{
  "dataset": "aerial photos of the United States (SatlasPretrain)",
  "encoder_arch": "nf_resnet",
  "encoder_channel_attention": "se",
  "fusion_encoder_width": 192,
  "fusion_encoder_head_dim": 16,
  "fusion_encoder_bias": "all",
  "muon_scale": "spectral",
  "orthogonalizer": "newton_schulz_5",
  "weight_decay": 0.0
}
Rows from block 9 of the fusion encoder, named by matrix and row number. Rows with one number belong to one neuron. Each number is 128 + 24 x the weight over its row's rms, rounded and kept within 0 to 255. All counts start at 0. After the name is the row's rms in percent of the matrix's.
# fc1: MLP up (fusion_encoder.blocks.9.mlp.fc1.weight, 768x192), inputs 96-191
# fc2: MLP down (fusion_encoder.blocks.9.mlp.fc2.weight, 192x768, transposed), outputs 96-191
fc1.396 165 [178 159 107 130 221 197 216 137 122 126 114 131 116 152 130 126  99  88 130 132 119 119 128  96 145 121 126 127 145 111 154 120 127 125 134 121 132 131 131 103 127 112 133 132 115 103 144 141 132 148 146 163 111 138 137 119 112 128 117 125 122 129 115 121 120 117 101 142 139 140 117 126 112 160 148 113 182 142 140 117 138 117 117 107 106 137 145 123 118 105 134 142 114 146 126 131]
fc2.396 186 [105 181 161  87 255 168 165 136 100 128 160 110 115 140 136 127 119 117 139 135 109 140 136 126 117 139 133 136 116 125 147 148 128 129 101 108 125  99 125 117 131 131 122 117 164 132 148 104 142 143 114 122 114 126 140 132 133 123 135 130 126 108 157 109 115 145 119 116 100 109 173 112 154  77 120  92 109 158 136 167 143 122 124 120 169 105 131 119 139 156 104 133 110 117 112 145]
fc1.397 099 [ 98 110 138 121 114 153 114 149  89 101  86 149  90 107 137 132 115 120 140 123  88 137 133 110 126 142 161  42 140 169 134 119 157 111 130 168 111 103  76  88  98 134 125 130 125 125 129 140 135 103 115 135 151  99 155 146 170 132 106 108 110 113  96 144 125 130  91 111 119 110 137 147 136 128 168 111 178 156 150 139 150  65 127 116 118 141 140 147 101 140  86  92 126 131 111 114]
fc2.397 093 [128 130  88 101 115 144 115 110 160 132 130 106 183 177 105 141 124 133 111 128 164 116 141  92 130 128 117 145  92  89 140 123 158 118 144 139 118 128 133 165 178 123 129 119 129 119 101 132  80 178 133 110 129 143  85 136 114 132 142 126 127 125 152  89 153 140 121 133 134  95 119 115 131 123  85 138  55 113 105 146 133 132 128 137 163  89 136 154 130 149 135 140 146 149 176 147]
fc1.398 097 [125 166 131 141 213 128 111 107 105  99 115 147 145 169 125  92 133 102 145  84 133 130 119 122 125  95 121 115 162 112 132 147  76 120 142 116 107 136  81 128 114 135 162 132 126 130 124 119 123 145  87 100 121 156 119 103 161 110  99 113 144 101 130 128 163 115 112 123 118 173 111 142 143 154 122 151 157 172  90 146  69 174 131 116 120 114 164 127 112 134 146 136 186 135 136 122]
fc2.398 086 [ 86 115 133 151 115 153 143 108 170 161 113 119 133 126  87  70 122 114 156 105 152 118 120 142 137 104 155 138 115 119 105 141  94  74 123 153 154 143 123 130 103 103 104 146 131 170  59 164 133 132 102 105 152  81 138 112 117 120 128 135 149  97 126 136 116 136 143 109 135  79 107 144  84 136  74 150 132  98 116  96 126 176 118 118 132 141 142 152 142 135 180 100 128 161 105 151]
fc1.399 059 [112 155 115 106  85 125 122 100 122 119 111 133 148 143 130 103 135 166 150  96  88 108 139 118 149 159 141 102 108 106 131 145 162  96 166 145 139 110 121 120 148 158 120 161 123 138 117 124 132 164  65 150 153 159 132 131 105 133 141 153 161 192 120 145 183 136 140 131 101  72 138 120 117 152 136 128  88 122  90 132 135  81 131  98 110 184 174 128 131 164 109  95 156 121 118 125]
fc2.399 043 [128 116  77 110 144 100 128 134 149 128 155 101 140 109 141 129 115 121 125 142 120 109 136 112 139 126 122 159 149 155 104 145  99 175  88 141 131 150 137 142 110 115 145 138 120 143 105 133 132 111 153 121 142 105  89  95 127 157 148  75 127 146  89 128 154  69 135  98 141 155 119 114 118 145 134 151 124 141 170 147 120 173 161 142 146 134  88 135 121  89 108 120  66 146 126 111]
fc1.400 138 [176 136 177 116 139 150 129  98 140 110 134 128  82  82  96 132 127 136 128 118 124  95 120  90 135 148 124 143  95 122  95  76 109 123 118 148 109 123 168 127 133 132 105 124 129 130 162 138 120 125 125 141 154 128 144 140 168 105 135 104 101  98 169 123 137 127 132 127  98 130 121 122 112 147 135 125 142 123 154 117 110 124  95 113 159  81 142 124 143 168 136  99 137 125 112 136]
fc2.400 139 [120 162  90 147 166  38 149 156 147 121 109 120 127 104 103 149 159 118 120  88 115 133 130 119 128 134 113 102  94 116 113  95 141 117 120 148 156 154 101 145 158 125 104 143 134  97 145  87 157 124 111 143 151 134 105 110 142 129 143 144 187 153 103 135 134 140 149 100 115 138 118 145 117 134 131 143 156 135 164 130  72 140 117 103  87 140 126 149 121 125 141 143 158 164 137  78]
fc1.401 091 [168  97 115 118 141  55 136  81 154 149 115 150  98 153 150 144 117 145 133 164  99 139 114 143  96 142 106 157 162 138 157 155 115 135 110 105 145 136 119 149 125 104  95 108 118 138 146 144 128 175 120  98  95  95 103  81 130 138 124 146 138 102 139  99 105 113 139 115 106 115 172 140 141 160 120 123 163 136 111 117  83 113 131  96 159 120 140 127 111 111 131 100 144 137 118 137]
fc2.401 097 [ 84 113 153 137 118 125  81 167  68 143 102 121 101  86 164 162 153  97  78 110 126 141 125 129 160 152 142 126 125 146 109 117 157 126 134 104 103 139 123  80 125  98 126 131 127 137 139 118 104 139  96 149 111 174 130 148 128  98 140 129 113 138 126 146  95 128 140 115 143 126 139 131 154 104 120 121 114  83 109 116 178 140 138 145 112 112 124 150 119 113  95 209 140 126 160 139]
fc1.402 075 [135 159 113 113 142 167 137 105 134 106 140 128 152 145 111 113 136 114 123 122 168 125 136 110 108 116 145 125 129 119  73 111  90 134 117 147 131 106 128 159 151 114 146 126 189 131 124 127 110 152 137 189 152  99 133 134 170 148 154 109 146 122 132 127 122 147 114 107 115 155 135 123 106 126 112 113 165 149  92 136 150 129 164 133 169 115 126 135 112 118 157 118 160  94 143 143]
fc2.402 070 [152 138 163 133 148 150  89 135 146 112  93 168 150 127 111  94 151  96 165 115 151 151  84 143 127 120  79 163 116 115 106 112  95 109 137 114 139 142 137 121 118 140 100 132  92 127 110 129 140  97 103 133 135 108 102 130 137 124 169 122 164 132 120 124 162 130 158  94 137 134 162 129  97 125 114 132 153  68 107  80  99 149 124 127 133 135 141 148  89 135 121 115 131 140 157 140]
fc1.403 058 [154 147 135  83 183 160 108 109 140 154 138 132 129 105  88 123 162  95 130 100 103 157 117 152 129  96 121 109 113 150 132  97 137 107 149 132 108 106 143 128 120 121 112 135 114 107 147 137 100 159 112 104 155 150 145 136 146 132 175 165 139 102 126 135 103 131 184 122 151 124 120 111 148  99 153 144 163 162 101 114 156 156 115  93 163 136 117 139 119 147 157 123 140 167 113 181]
fc2.403 048 [111 119 117 141 134 149 124 125  88  95 139 126 148 117 122 103 134 118 170 158 139  99  98 142 162 172 150 115 118  97 110 136 148 160 116 138 141 132 129 138 115 154 119 106  93 139 129 105 153 133 170 114 148 136 102 173 119 119 103 100  78  87 139 137 142 122 117 134 146 135  98 125 136 174 116 121 146 101 136 130  77 120 150 126 113 113 107  84 121 108  89 107 157 168 118 106]
fc1.404 057 [117  98 130 115  89 115  83 127 116 150 129 177 149 176  98 116 124 155 142 120 122 117 115 159 153 156 120 121 135 139 120 141  82 139  85 100 111 103  98 172 138 124 134 128 135 155 145 106 112 114 148 107 142 132 132 151 131 126 138 122 121 115 135 111 156 104 160 120 126  94 179 118 175  90 142 173 152 115 111 133 131 138  92 129  72 140 103  70  93 129 104 139 167 130 138 124]
fc2.404 053 [126 128 102 136  77 132 113 146  85  74 151 105 132  93 179 101 140 148 121 157 128 105 123 127 104  79  95 114 128 136 147 117 173 124 125 138 157 112 101 108 133 130 143 159  92 126 146 136 129 108 132 151 115 120  75 160 119 115 112 115 117 129 136 148 156 130 119 127 113 110 104 133 167 162 113  86  92 115  96 123 172 130 146 105 154 135 149 172 112 154 144 133 139 130 126 126]
fc1.405 070 [173 111  51 151 145  84 139  87  86 154 105 130 155 138 120 147 118 133 146  99 123 132 115 141  87 107 151 127 143 130 163  87 114 142 155 135 136 141 143 108 121  99 120 113 130 132 147  95 107 136 122 156 118 137 176 150 134 137 122 158 157 104 130  90 142 131 146 108 151 144 107 142 110 126 133 136 101 108 147 174 117 168 127  97 140 120 141 165  93  83 162  99 127 113 118 126]
fc2.405 063 [ 94 113 132 132 154 124 153 142 146  95 147 121  99 147 135 116 110 118 181 125 130 128 131 102 109 138 133 130 128 141  77 111 174 110 129 112 122 137 141 128 122 107  96 180 138 142 158  98 173 152 129 124 140 167  84 121 115 126 145  87  99 126 146 122 127 137 140 135 114 125 106 105 127 104 132 113  93 170 171 129 129 136 121  68 117 121 115 113 128 116 111 142  77 163 179 107]
fc1.406 124 [106  95  96 124 124 102 120 167 126 117 155 136 102 114 101 150 133 143 173 126 138 136 173 160  96 153 152 139 178 124 106 144 138 110 122  69 107 117 155 143 155 104 138 120 106 122  99 126 116  78 167  86 133 131 109 127 154 129 141 105 114  92  86 142 123 138 152 136 169 139 113 141 165  68 148 134  82 138 123 134 124 152 160 143 110 118 127 126 156 117 151  79  75 150  99  82]
fc2.406 146 [123 116 131 129  97 142 121 131 156 146 157 138  93 129 111 142 104 153 130 154 114  82 136 138 140 133 139 119 135 124 115  82 150 121  97 150 147 113 129  97 129 131 148 146 128  92 164  86 138 131 127 141 149 115 133 148 108 117 132  98 121 123 162 119 126 143  79 145 131 124 120 130 144 181 174 134 141 140  91 135 140 160  82 107 144 127  94 149 152  85 130 124 185 132 130 111]
fc1.407 076 [134 131 156 146 246 144 180  94 109 122 142 140 140  76 141 133 122 144 160 142 123 139 120 119 102 162 138 151  84 131 127 163 149 142 145  84 165 134 105 137 123 152 119 101  99 109 149  77 103 110 121 152 141 126 130 128 132 132 165 128  97 102 138 124 137 134 145 123  92 169 129 132 155 111 161  91 123 147 134 146 140 162 142 141 158 164 117 126 132 149 118 125 155 150 112 109]
fc2.407 075 [167 107 110 126 129 116 129  94 153 124 119 193 152  68 176  55 141 138 148 122 137 101 139 112 178  97 135 133 151 147  88  94 126 143 155 111 121 123 121 131  90  98 127 132 159 119 130 125 135 123 147 126  87 154  79 102 115 135  93 105 154  97 165  99 150 104 140  86 140  95 142 143 162  90  96 129 130 115 122 124 117 114 146 127 124 117 136 102 101 137 103 151 128 168 113 140]
fc1.408 121 [124 153 159 132 208  79 161 126 120 111 124 104 153 114 161 125 117 106 139 118 145 163 122 157 152 130 139 119 123 143 115 138 107 112 118 154 130 139 129 138 117 136 119 149 131 154 141 109 139 132 120 128 129 157  84 183 110 142 159 108 136  98 113 110 165 125 158 126 119 134 147 126 134 139 116 132  97 102 113 125 100 137 109 106  99 168 106 123 122 115 126 143 189 149 133 155]
fc2.408 117 [101 153  72 155 180  80 119 106 138 114 149 141 149 115 154 108 139 146 142 115 121 143 124 117 116  99 119 132 113 130  92 157 105 120 142 163  93 142 115 152  94 122 119 134 130 126  45 117 147 103 122 110 112 122 143 104 148 135 131  80 145 121 113 135 138 162 116 106 106 143 125 150 138 124 124 129 176  87 104 112  52 118 151 136  93 122 105 139 128 124 120 140 126 169 131 131]
fc1.409 160 [109 123 108 129  12  34  67 107 111 148 161 131 152 138 128  96 132 125 113  82 156 106 149 148 120 133 121 114 124 148  87 132 137 137 119 122 130 115 132 113 125 134 116 114 175 143 102 112 120 104 123 132 139 118 130 121 138 170 135 133 122 121 138 133 135 131 155 126 110 118 133 135 120 131 124 114 123 136 121 159 140 167 135 129 122 128 103 112 121 128 156 153 128 118 138 127]
fc2.409 212 [154 132 138 120 119  68  96 143 123 111 131 149 153 138 134 126 115  88 142 115  94 112 147 150 129 105 164 154 108 155 110  83 117 118 163 157 102 141 117 197 123 162 155 144 131  70 140 108 136 147 108 112 173 150 154 140  96 124 132  96 184  92 119 154 173 159 139 113 134 138 143 120 146 129 149 133 140 110 135 138  93  78 127 118  78 163 118 111 119  92 126 132 120 140 111 137]
fc1.410 052 [ 88 153  88 120 116 116 180 141  93  74 157 153 146 100 123 140 177 120 105 147 138  91 153 163 108  79 102 133 107 145 120  60 134 109 144 126 166 140 115 146 118 170 125 189 105 157 130 163 147 164  93 157 174 137 129 141 149 153 116 127 143  98 157 117 151 134 124 136  97 129 105 138 124 127 198 104 140 121 129 105 126 128 124 146 135  81 145 154 119  99 132 153 144 109 160 135]
fc2.410 046 [106 123 121 111 104 143  94 146 157 135 103 150 124 152 142 141  81 115 120 148 142 125 144 130 128 159 138  87 110  95 110 152 157 151 109 107  88 166 109 145 132 164 134 141 144  88 148  94 121  90 132 137  86 136 132 105 148 160 127 158  84 124 114  99 146 105 134 155 131 134 125 127 124 119  73  96 125 130 133 159  91 119 104 131 127 134 105 116 145 164 132 115 133 192 128 138]
fc1.411 116 [178 131 161 148 195 192 148 128 142 129 109  71 148 145 145  93 107 108  67 138 126 142 117 150 119 118 101 101 147 113 128 131  64  93 134 128 127 130 138 136 122 154 181 136  93 134 105 109 112 159 144 101 111 127 147 117 129  98 143 116 106 133 139 135 135 134 105 104 113 122 127 103 155 110  99  97 113 142 145 169 127 158 140 113 114 106 135 154 117 131 112 152 187 125 162 161]
fc2.411 130 [124  93 180 155 161  95 148 111 121  92 153 128 101 171  97 138 141 111 156  82  90 103 130 130 106 120 154 117 119 132 108  91 121  94 138 132  79 165 113 145 122 104  91 130 145 103 126 116 140 145 109 119 146 131  95 104 122 134  98 118 168 102 132 159 136 130 135 117 112 113 123 144 122 116 163 117 119 130 145 130 131 130  82 135 135 190 127 143 124 137 170 145 106 115 134 120]
fc1.412 075 [107 140 131  92 176 115 162  95 135 163 127 102 157 114 199 113 138  97 103 113 127 172 126 145 129 165 103 117 136 131 100  95 126 129 130 151 141 123  97 116 132  93  96 132 120 113 173 135 162 121 120 130 145 154  85 139 150 164 147 124 127 133 155 116 136 108 150 131 138 127 114 150 126 163 149 113 119 141 161 107 111 156  87  98  64 161 135 160 122 114 108 131 163  86 141 141]
fc2.412 073 [ 77 125  73 153 160 106 140 135 145 121 119 122 153 129 126 134 136 120 164 122 150 146 118 124 109 141 128 118 142 103 148 110 115 137 128 155  90 139 136 154 144 113 134 124 113 140 104  98 105 136 113 124 154  91 142 136 132 126 155 106 136 122  84 153 164 164 121 101 106 134 146 120 140 135  74 123 137 106  95 122  83 162 143 132 113 166  97 162 139 136 159  87  99 162 159 141]