python train.py --model="model that answers yes/no questions on an image's attributes" --dataset="aerial photos of the United States (SatlasPretrain)" --encoder_channel_attention="se" --fusion_encoder_head_dim=16 --fusion_encoder_parallel_block=false --muon_scale="spectral" --lr=0.015 --final_lr_fraction=0 --adamw_weight_decay_other_params=0
Rows from block 2 of the fusion encoder, named by matrix and row number. Rows with one number belong to one attention dimension. Each number is 128 + 32 x the weight over its row's rms, rounded and kept within 0 to 255. All counts start at 0. Numbers have three digits each. After the name is the row's rms in percent of the matrix's.
# v: attention value (fusion_encoder.blocks.2.attn.v.weight, 192x192), inputs 96-191
# proj: attention output (fusion_encoder.blocks.2.attn.proj.weight, 192x192, transposed), outputs 96-191
v.141 105:115108137105194122108116103111109112139118069159142155173183060132156082124151119157089146189161120145152106172139124138134146166188123125138115072150117146103184133181092128099124120192139153145118202127095095092109097108134122140163139148145129119176071110114108183102138110215099143123
proj.141 097:163147140138069149116167130101204127102119134095117115167115179066064162138113098158173091147092119099110140076109117091107193119150123176139151137100176116158126166105176152131182114107128134103123106166136163131160090206186062158117168193127078134098154131098103103140163121088213141133
v.142 109:041064155147212122083120122130127081147103150147127109161171119203176130112073170074180158126117143124202154106135144161158142128104112119107148143099074138161073151100156116159133111123115081156137109140161118082154158095163109164133109117105140153116124155145141107153175107111139109173
proj.142 109:195156155102149118078143104068126165131152161089150207127111203074135122156114105095134092176151154116135118135165161072151068159152051111082137142136126171149159074177088132124135095105121167110118133080098112131126093154199119084097087137155210081077114102100058110064106126077158131109
v.143 110:079133195140070167153164043117115065095155160139107127212136166148115154128130145131113132119168181119110101092160116135155126157140079166049131141132077156076163119117143139086152162130134141153091109130075144149114100117128153107141156093129146148151169173102201164109153200144164110199
proj.143 113:180163116144131084108100150103106122137129094161176141135140132104165149138165072107076123100114127046132114113120128202146205116125160063064145143136127156115092141156130120152172125163113079062129149100101096134113164108167118133072104125177108132093130113164111081080075103169146177124
v.144 100:104159104195159084108080096125162119076134106120093200183107190115141127107103132092130152164164142172135181154075080102070136080104133131121107096122149082104158134105154100119131123116181063179167140152141155114143183154161115143146101131073151016097086088108130118059047201096179152134
proj.144 096:158121161104140156089146145143138103219087158131111103149117147111129140137116084154129116117139152173202093081159133091172116183114126109083159105080100157178105177176136137114153150138145173114085133157179104102115058102094127104090084161167122191160098192191099156115188122134095090179
v.145 107:066133154113105200151182140138117134119155140088150184073192130179090139143140133127107110099132144176101091165133175092164108079053111104094102096120138156180153084124112136162143120150154123108123120135097092142090108159091111109122087088082156192142123128121133132158093162097078123083
proj.145 104:154136128091136096147108107029158107085181166083121160169132078104145138044149099154109087144194120138115135123087093083169082117146124170160132070171169102092101146139138081142099099122135147117111127176159129115148096154186125155143173164143143089120149144155121151126174127134155122147
v.146 095:185056153096144106123148165107151062114144168128125175146116146077124115127090157211184171089103100104128197107140118120168134106161153110126151116112077065149122128158148065120140106110109162133079109141142096176063154031163132127144096139129112142145128116149172144100103132166091115098
proj.146 094:088132100157122117117120134152120197140119154191150120211093065137155148108172138100094161117075134120139132084104167218112162179117094140140070151139085102153159154185124159152160128159112175083121097131118140101144123117127117111183115121113169084125158149152107105160062119174157161121
v.147 102:247126118137093099142099114126083086144108132124129057123069106119124115152176104088090134088149134104161107169098142106125152151163095083174093155177120120141093146146146155106106099133118087153106145142143163102116162143075078139169066123142138102060094182153166091114094103093107136176
proj.147 101:096136098123138146134121144149193077121109107112093146114164136098123167127173182158142069109128223148152125128162125162111144159105173183132156125128165129175154142053172074112096096166166120133098159119080123164147170095132121139159113147073134186099153085133111113092174098070149127170
v.148 096:096051083039135115172157117188138121176125150135102149155088112170139130086107148116137142153114078137070162129112091142102128100083163097108073157154121171095158118150104182094159117130124124146114140143167177052111130173107112118129115158085125181127142185093085106144172151134089152111
proj.148 073:129159121160122120100110148075089164115165100135132114116150106127066147155138113146149107108115132092167149123126131106112134125088116092094121091158088134151128092120170113133082181080164140128144157193150081186140081152160124180112209085131148111134180110107174108138086143161154072163
v.149 098:126073168171081202172131160165145132133126104139133128138137145120081072160148174123137124127153121124101144109150055131098159156126126108163157099194117168163091100152160100141110095136148130184150110126126123169080085112101105104112113079152138135159149144140103150168166117139170158093
proj.149 092:114116082111149064147109064127119110132102149152136155135126112071128149131135151131153195176118142132127183142125187132190047147159090162097179135116083116155142132112133108207138144168114141130144142058198186130141194151146069170140124168121080127143125090138168119095112053104118089158
v.150 096:158104145141114127087197195124138136116125106142105192080113139127192168080073157109178114156122141065093082160108124090144083123111168075161186121132205139158105144078142156149125114182136158133128125112141176098164180089102087141149178096102142149131173110101110127087134126131109155114
proj.150 098:142135135121120135146132103095091126178148129052151072189141112110096120101121111154112131106082104192132141161120183152129131143099141107127105110073134158080136122076100078137151173122144148152129089155059136122099089121160149129069146165125110132152105103074137155171165107083072109138
v.151 091:140116216133129102120075114141153131182150106151132091192146119150121103082150125166107151106173132084138089146156133075194138144115131115118102136131095137092135146154126116134097124128079115161170122089139110132144167075144148078136165119097150119158149064101145123155152199159143139081
proj.151 088:097119111127138108145164111131118152143133095096182174111141164107194165109095117129139132164096109181109146199134152122107109151099103134180116131134129168151081113144125152172148104129149107026162133154113111125154187177169086088118086146174081131196105159060142127169184119128062107134
v.152 098:159036109182125071061162161113152143090167109121137101118143140184157103129162122112119209134116206120179110103130074119159115120117135130137147068097146142134127077128097177112150150104102110100110133140148163119106138094142176144137112098141152133071136173119157153132084114139115063226
proj.152 086:123154136108103125155122126158161110114075175119134159184052095097098076152136116160108117084109152085115127132148111139124142180166148140137099112147179130075159104144111161126083077139075129118046170155113114144089149103127092099102100153085091174183112143157096073227142139121142208060
v.153 098:182192132145119091107148139135154101100121122130156112112115148163097107147134141163144075147101150085182089122090091146165137122150145135115088144163078138090155157106135132111196053177116112083138077091125078131112113136098148136140098108192182127121163157073196122108100166117155113101
proj.153 092:108102112109129161131097119130092146100100054096073145103080131080116129154129120112112147132135113110118093147168178123090145153077095125086139110090114166100163171108191093106116203079185160122113131144056167134155183146132085164096164135119093079135091095164115146157126118160145081140
v.154 100:130095092089147185138095132107125128182186099076130156130163147107136119174185173142138092112111129165111091153083148156163142127120144116157138107125129104112145121108152121134088080130154121110129131166119171126132120166127137159147205115089114201151178141093160089113181108160166119163
proj.154 088:098095119164194112152148085152204134031085119156149123093152137120137172095157073135053140160098173075123165143146100152151126173139072140094090166109095120084042051130136138125129221168165133144122091116151075178158125136163124184095039151087179105078113118105124165140123167101145167127
v.155 102:054076097136192131117145167167148113141175085053143122167190089155108153165140117125167125097170168071153161167120132206198125092147125124126085112148106103166134092068081137126092168148086119128097155113138168132106165117118123073126165108113147133119116150114156107138189106125155128152
proj.155 095:160161126135135103135112192110135121210106103164097104156086153108092136098155108104090126099150121111104118115166133153128092161141119096148121133145175161139062053120106154144111139157119133141133142200123078083131105145111106216101129068131066136105169109113142127176100122168068162150
v.156 096:131141148169082128055058118112089124124164102124123107087132154118128178079145142127111073127111086168155143156163126097138146142140137116151157106135144133086181096120089124136130114194121154141131113087148113151169156140171126118118174176194113141092148146142111154086160100143147104086
proj.156 103:153160168122131120130119189117190074133121170075117101109122121120098069157090074144142138144114202086108115067171166130105145041163118094114096139103121144156133174138132163163119130142156155148130103169114121101131136119139135155110089115134124140164116088110109128156135184103110079154
v.157 099:048116119135150140171238071154129147071138111112085129078110141154076136110190064119121194117116145133104148172108125211111090179171113126077150108107166159182130162120164162186109119121162148107145155087129142193145137115145102102121140153173136107092135158121076132164088152055106128130
proj.157 090:129146155120128141124093177135152103192105148148149142130131104127083155166096185173083064063119093113068131127097098069137127088094150144125133159146126116116069099076144137074152076143137179143104129103151149190057124152082138173084161106112081153159109064142112101151154124118108151113
v.158 097:137103070117188092145064120114102089119101059148167125107165131115125151109155121076122128111148178165118119149155135110142156065133184123146129120154184138114103096135170145087167144099174141105168186157138139133064163185142119115118172137081099162157105144150118124103100101119099061165
proj.158 102:129130121143099163104175142112168133126152194139145110156044074110157118188064167165112125091119167130101167164107058153139098180112110175171150160102161112156110131115092112186151159100155128126109090164118118149158108109187095165138138080199116098125195153174143096130095120147125139140
v.159 094:091134169212121175165127094144105161144117094087123117138100108147107171125089094175106098167123159145078086125034078170143130070152128116159165134128123123096164129133104171115129153138106096119162149119136188169127140139092131171159135092189141158081153114160076117118152136095193084097
proj.159 092:129112122093083138087137109118102087139169125184103193100144121118112160154125150074245120088112174092106128094105183102143090155141159162156146161163113135149131153138185104104121161135124106121163105128121110100132085152138142107097109140131151120102052155085125162126078079112143102119
v.160 095:083087148164000153097133096133161153106085090154102121172067148118120159173112178118116098080119134176135141133146163111094094114164163146105113169138165175100130110126115102122155155186118140159102126132127107065159131162072181109142160093076122094115132120152144120139098094131145108188
proj.160 106:150130192143157128111155138083151154123110200095125114096152083135096128130066162114095189131170096116167172151138098119164162175144152133114064096166168120191086149122139095154138148114184121137141132114156140192079162112147061126131136109129095161228122124153123095173157201159170119107
v.161 098:128110149100180122136149125143079100202111161129139137100105156124141133169150161163144090105071114151161145080110154107185077074164143112159138120162111111195106095116124132155128125131110104114100182160135100135140092181158040142140165157098159192160139105139155123117121087094150145055
proj.161 100:121131130133109103091150111085163117098124118237139118127111140176085178080136128094115136103146176140148120200123114087120100192152127184092147152077143173093166101118108136130097144132120176152104139075087141206161141104099142093122140121136188093120096117129105121106155165173148164144
v.162 086:079150078102148104000127095102084133137090180161092100167105138148103121116170119172152119117131155136109066132161114183095185115138102133096108143107165143150133144134120163079112125147118130088127079108075151139140129118192178097106116086167145183101153152122154119103118178123112128123
proj.162 126:125138171137100168112147150176149122142137128143139116093105097084079148145181124090118111114056108106095103148059218122149109099119154109110213123153089121195178111133103098135154107075169136133170188090154059109140095121120068134116113120164138092128103100129077114092135110070116141093
v.163 103:098139253128182116116142130143125126113091110173110135190086173121146098131197097090152152118135150138064141109144121171129100169163131102149122165164098139186136105144154105106153111150084152136119111068124192128115099110137166182104077136116101167095114115092134165114090167157122125104
proj.163 099:102150102122133109123161136128091109188163111122112112170113139169167115164074218147109091188145152141157115104203129106131173164161128116156128138066145094123121140165108207140103231166220082093109125136068082137133118189063123070176131103148125086096127164171126121117143111098157160165
v.164 097:168159186117183177142156110102100076110205145146064103130110121079160104116136114180071116175091157068169098118134035136135125147116084149117133121095118148153154148182137115149105137131128148124100078136206113123111109147149120201082117155152173154084101128154086141109097103128160139093
proj.164 096:112133135089145112102079119100134102102107160116164135127187081158157145109117152154176118101112108145187110152118131094062107128136118168161120109125128138142193094127105136135188116096141103208148191127109212144133141121075170146107136176147124091143132023173116084104120197173112121157
v.165 105:100134081069206060072159139106142119092081140101131106110126170195163157187132152090119128180099177090113120074091063175147104110087034116214165135133148105160101125103139162160192126162110111127094109139169161098166146151119076162159177150152091111155108105126139097151165131107082114152
proj.165 107:168093192189080193136128093173162161120164089142117158116152102145132138157159119175092059133125134164167138158098189107097081189139194136171128178154118098100182153102149074078116104131163174103166120146162154140137158045115170119112113118118088182115144107164110183139106163078205140111
v.166 105:071077165192107075165155127108106077132197130126126198147136179169135104088106131135140162107109159087140174092165098136113154181144161122092080161098080121127154098117134112150153175147110117135125115132133167121099134188110107174119049141129097112189157142129114069107102123107133130069
proj.166 091:124154122094158106131081140071159165127104161150059088138169099149127102163083090132152136099072097161125116111082161086127159077080158072086142069152132151104170140163162099073113099046123139159199111164100127112154131127164112070099183091097172099118144062145138174142140129164078119185
v.167 091:143110132073115144165114160104086137165122067135101140122090170077124099123099119150078139164139149156132143141161073137147105151144158143136149100142095094146107025131103154140085156174140157109151097202160081099144156135107106160126128065126131111075168196129129106137100114171123101107
proj.167 083:129122102167137094124127089125066163134110178070136068101153123137088183110148096079104097180119146153175154139132137080108105096116079158143112103127116144157161147146155120159166208129060087109123134120157111109103114094122168116209116129136144160161101083126104112136173119086117147177
v.168 096:123129098086089137046103160067155109136141185105129101106124195106165120112152154135186079098143107108148106056125118190191144132093145130114194141136078147104090093177161108122132101072121143105141128134148154166157135145128089142102147132140143160089113148090152140136180117102106155138
proj.168 097:138104127191164147134149106160107159112132071167117128156131108127109142086161123087095125157136139136143165204126119150109112155138102047154126116127070145136057170101128180156121113142135141112103129097131066165136106106153115149114043140126110093105097059149107113104154150130182169134
v.169 102:162106174131169128073142091163172144119118150136138115076113154164133160114140098118080150068119129157163131103127138102131132148083132120114177110202138096118103113161086145153066156151158126089137211186137138094144088127090122149147102151144151163085096114097170130125075099083094121106
proj.169 101:122128067108108108080160156144131115106141140155076108138152141115070121115123131138163134116161155077100120122090117084133147094162112101123120166051161076154192141106155159081115150077084137139051124115171154165092163112145127064107117041096179114126113152178108134120111161144078106159
v.170 103:208136125158137117161123059125106143136149077124102100071109172137163142117205186142125059131069129123107145133084139149167116122110153158181093161119143074105106096139135145139079152119175159120111077181114106090172120158152157151125095128088122081083168140108127125107126164159158085130
proj.170 098:122115121114055101115104112129150121134127136093117178120132116111131140151118132118133127145112171128105111146151112107163151154113158141122138141114235085151125154159128164135120146115129114151057146059139190150113089080127120121175175131124136177157145156182084098074077054081072113140
v.171 099:069127076147145125130146116123104154081049186133155118143120183117121196149107117104092094123181136096129068067132156110109064143134162122134182127113121166115098110136081096106148189100161135151113188145132144121076138114117176095105084113130128223072151091111043136120138137098117104121
proj.171 086:132139127143125169139121176133144128154195125174080079140125105124112086135104116135101181026090104161096158171085159205087168125107152137141106085132143099152166144088116104128116125132071160131099117123211130107074096119070139127097143131035143128152098098171159170208095095118117093120
v.172 083:115073059197182130165132093120145180127154097116173109177141145123065116118086155086144119171092145156137138182146126125205079088150107138123088107130127074157105083173122144168129109112101098080153095102151111139152140091124100130143136092052085133095129161138134148116155176116167130119
proj.172 095:101122150075140117128097126163162087162112141151150111140147141110190110079172085106134168136121081082145114099153105146088200113091106113091134149192097135074122119136165137093120129128137083167115094124111089203095085151129173085154136211174179078080182074139142110137080100151055171107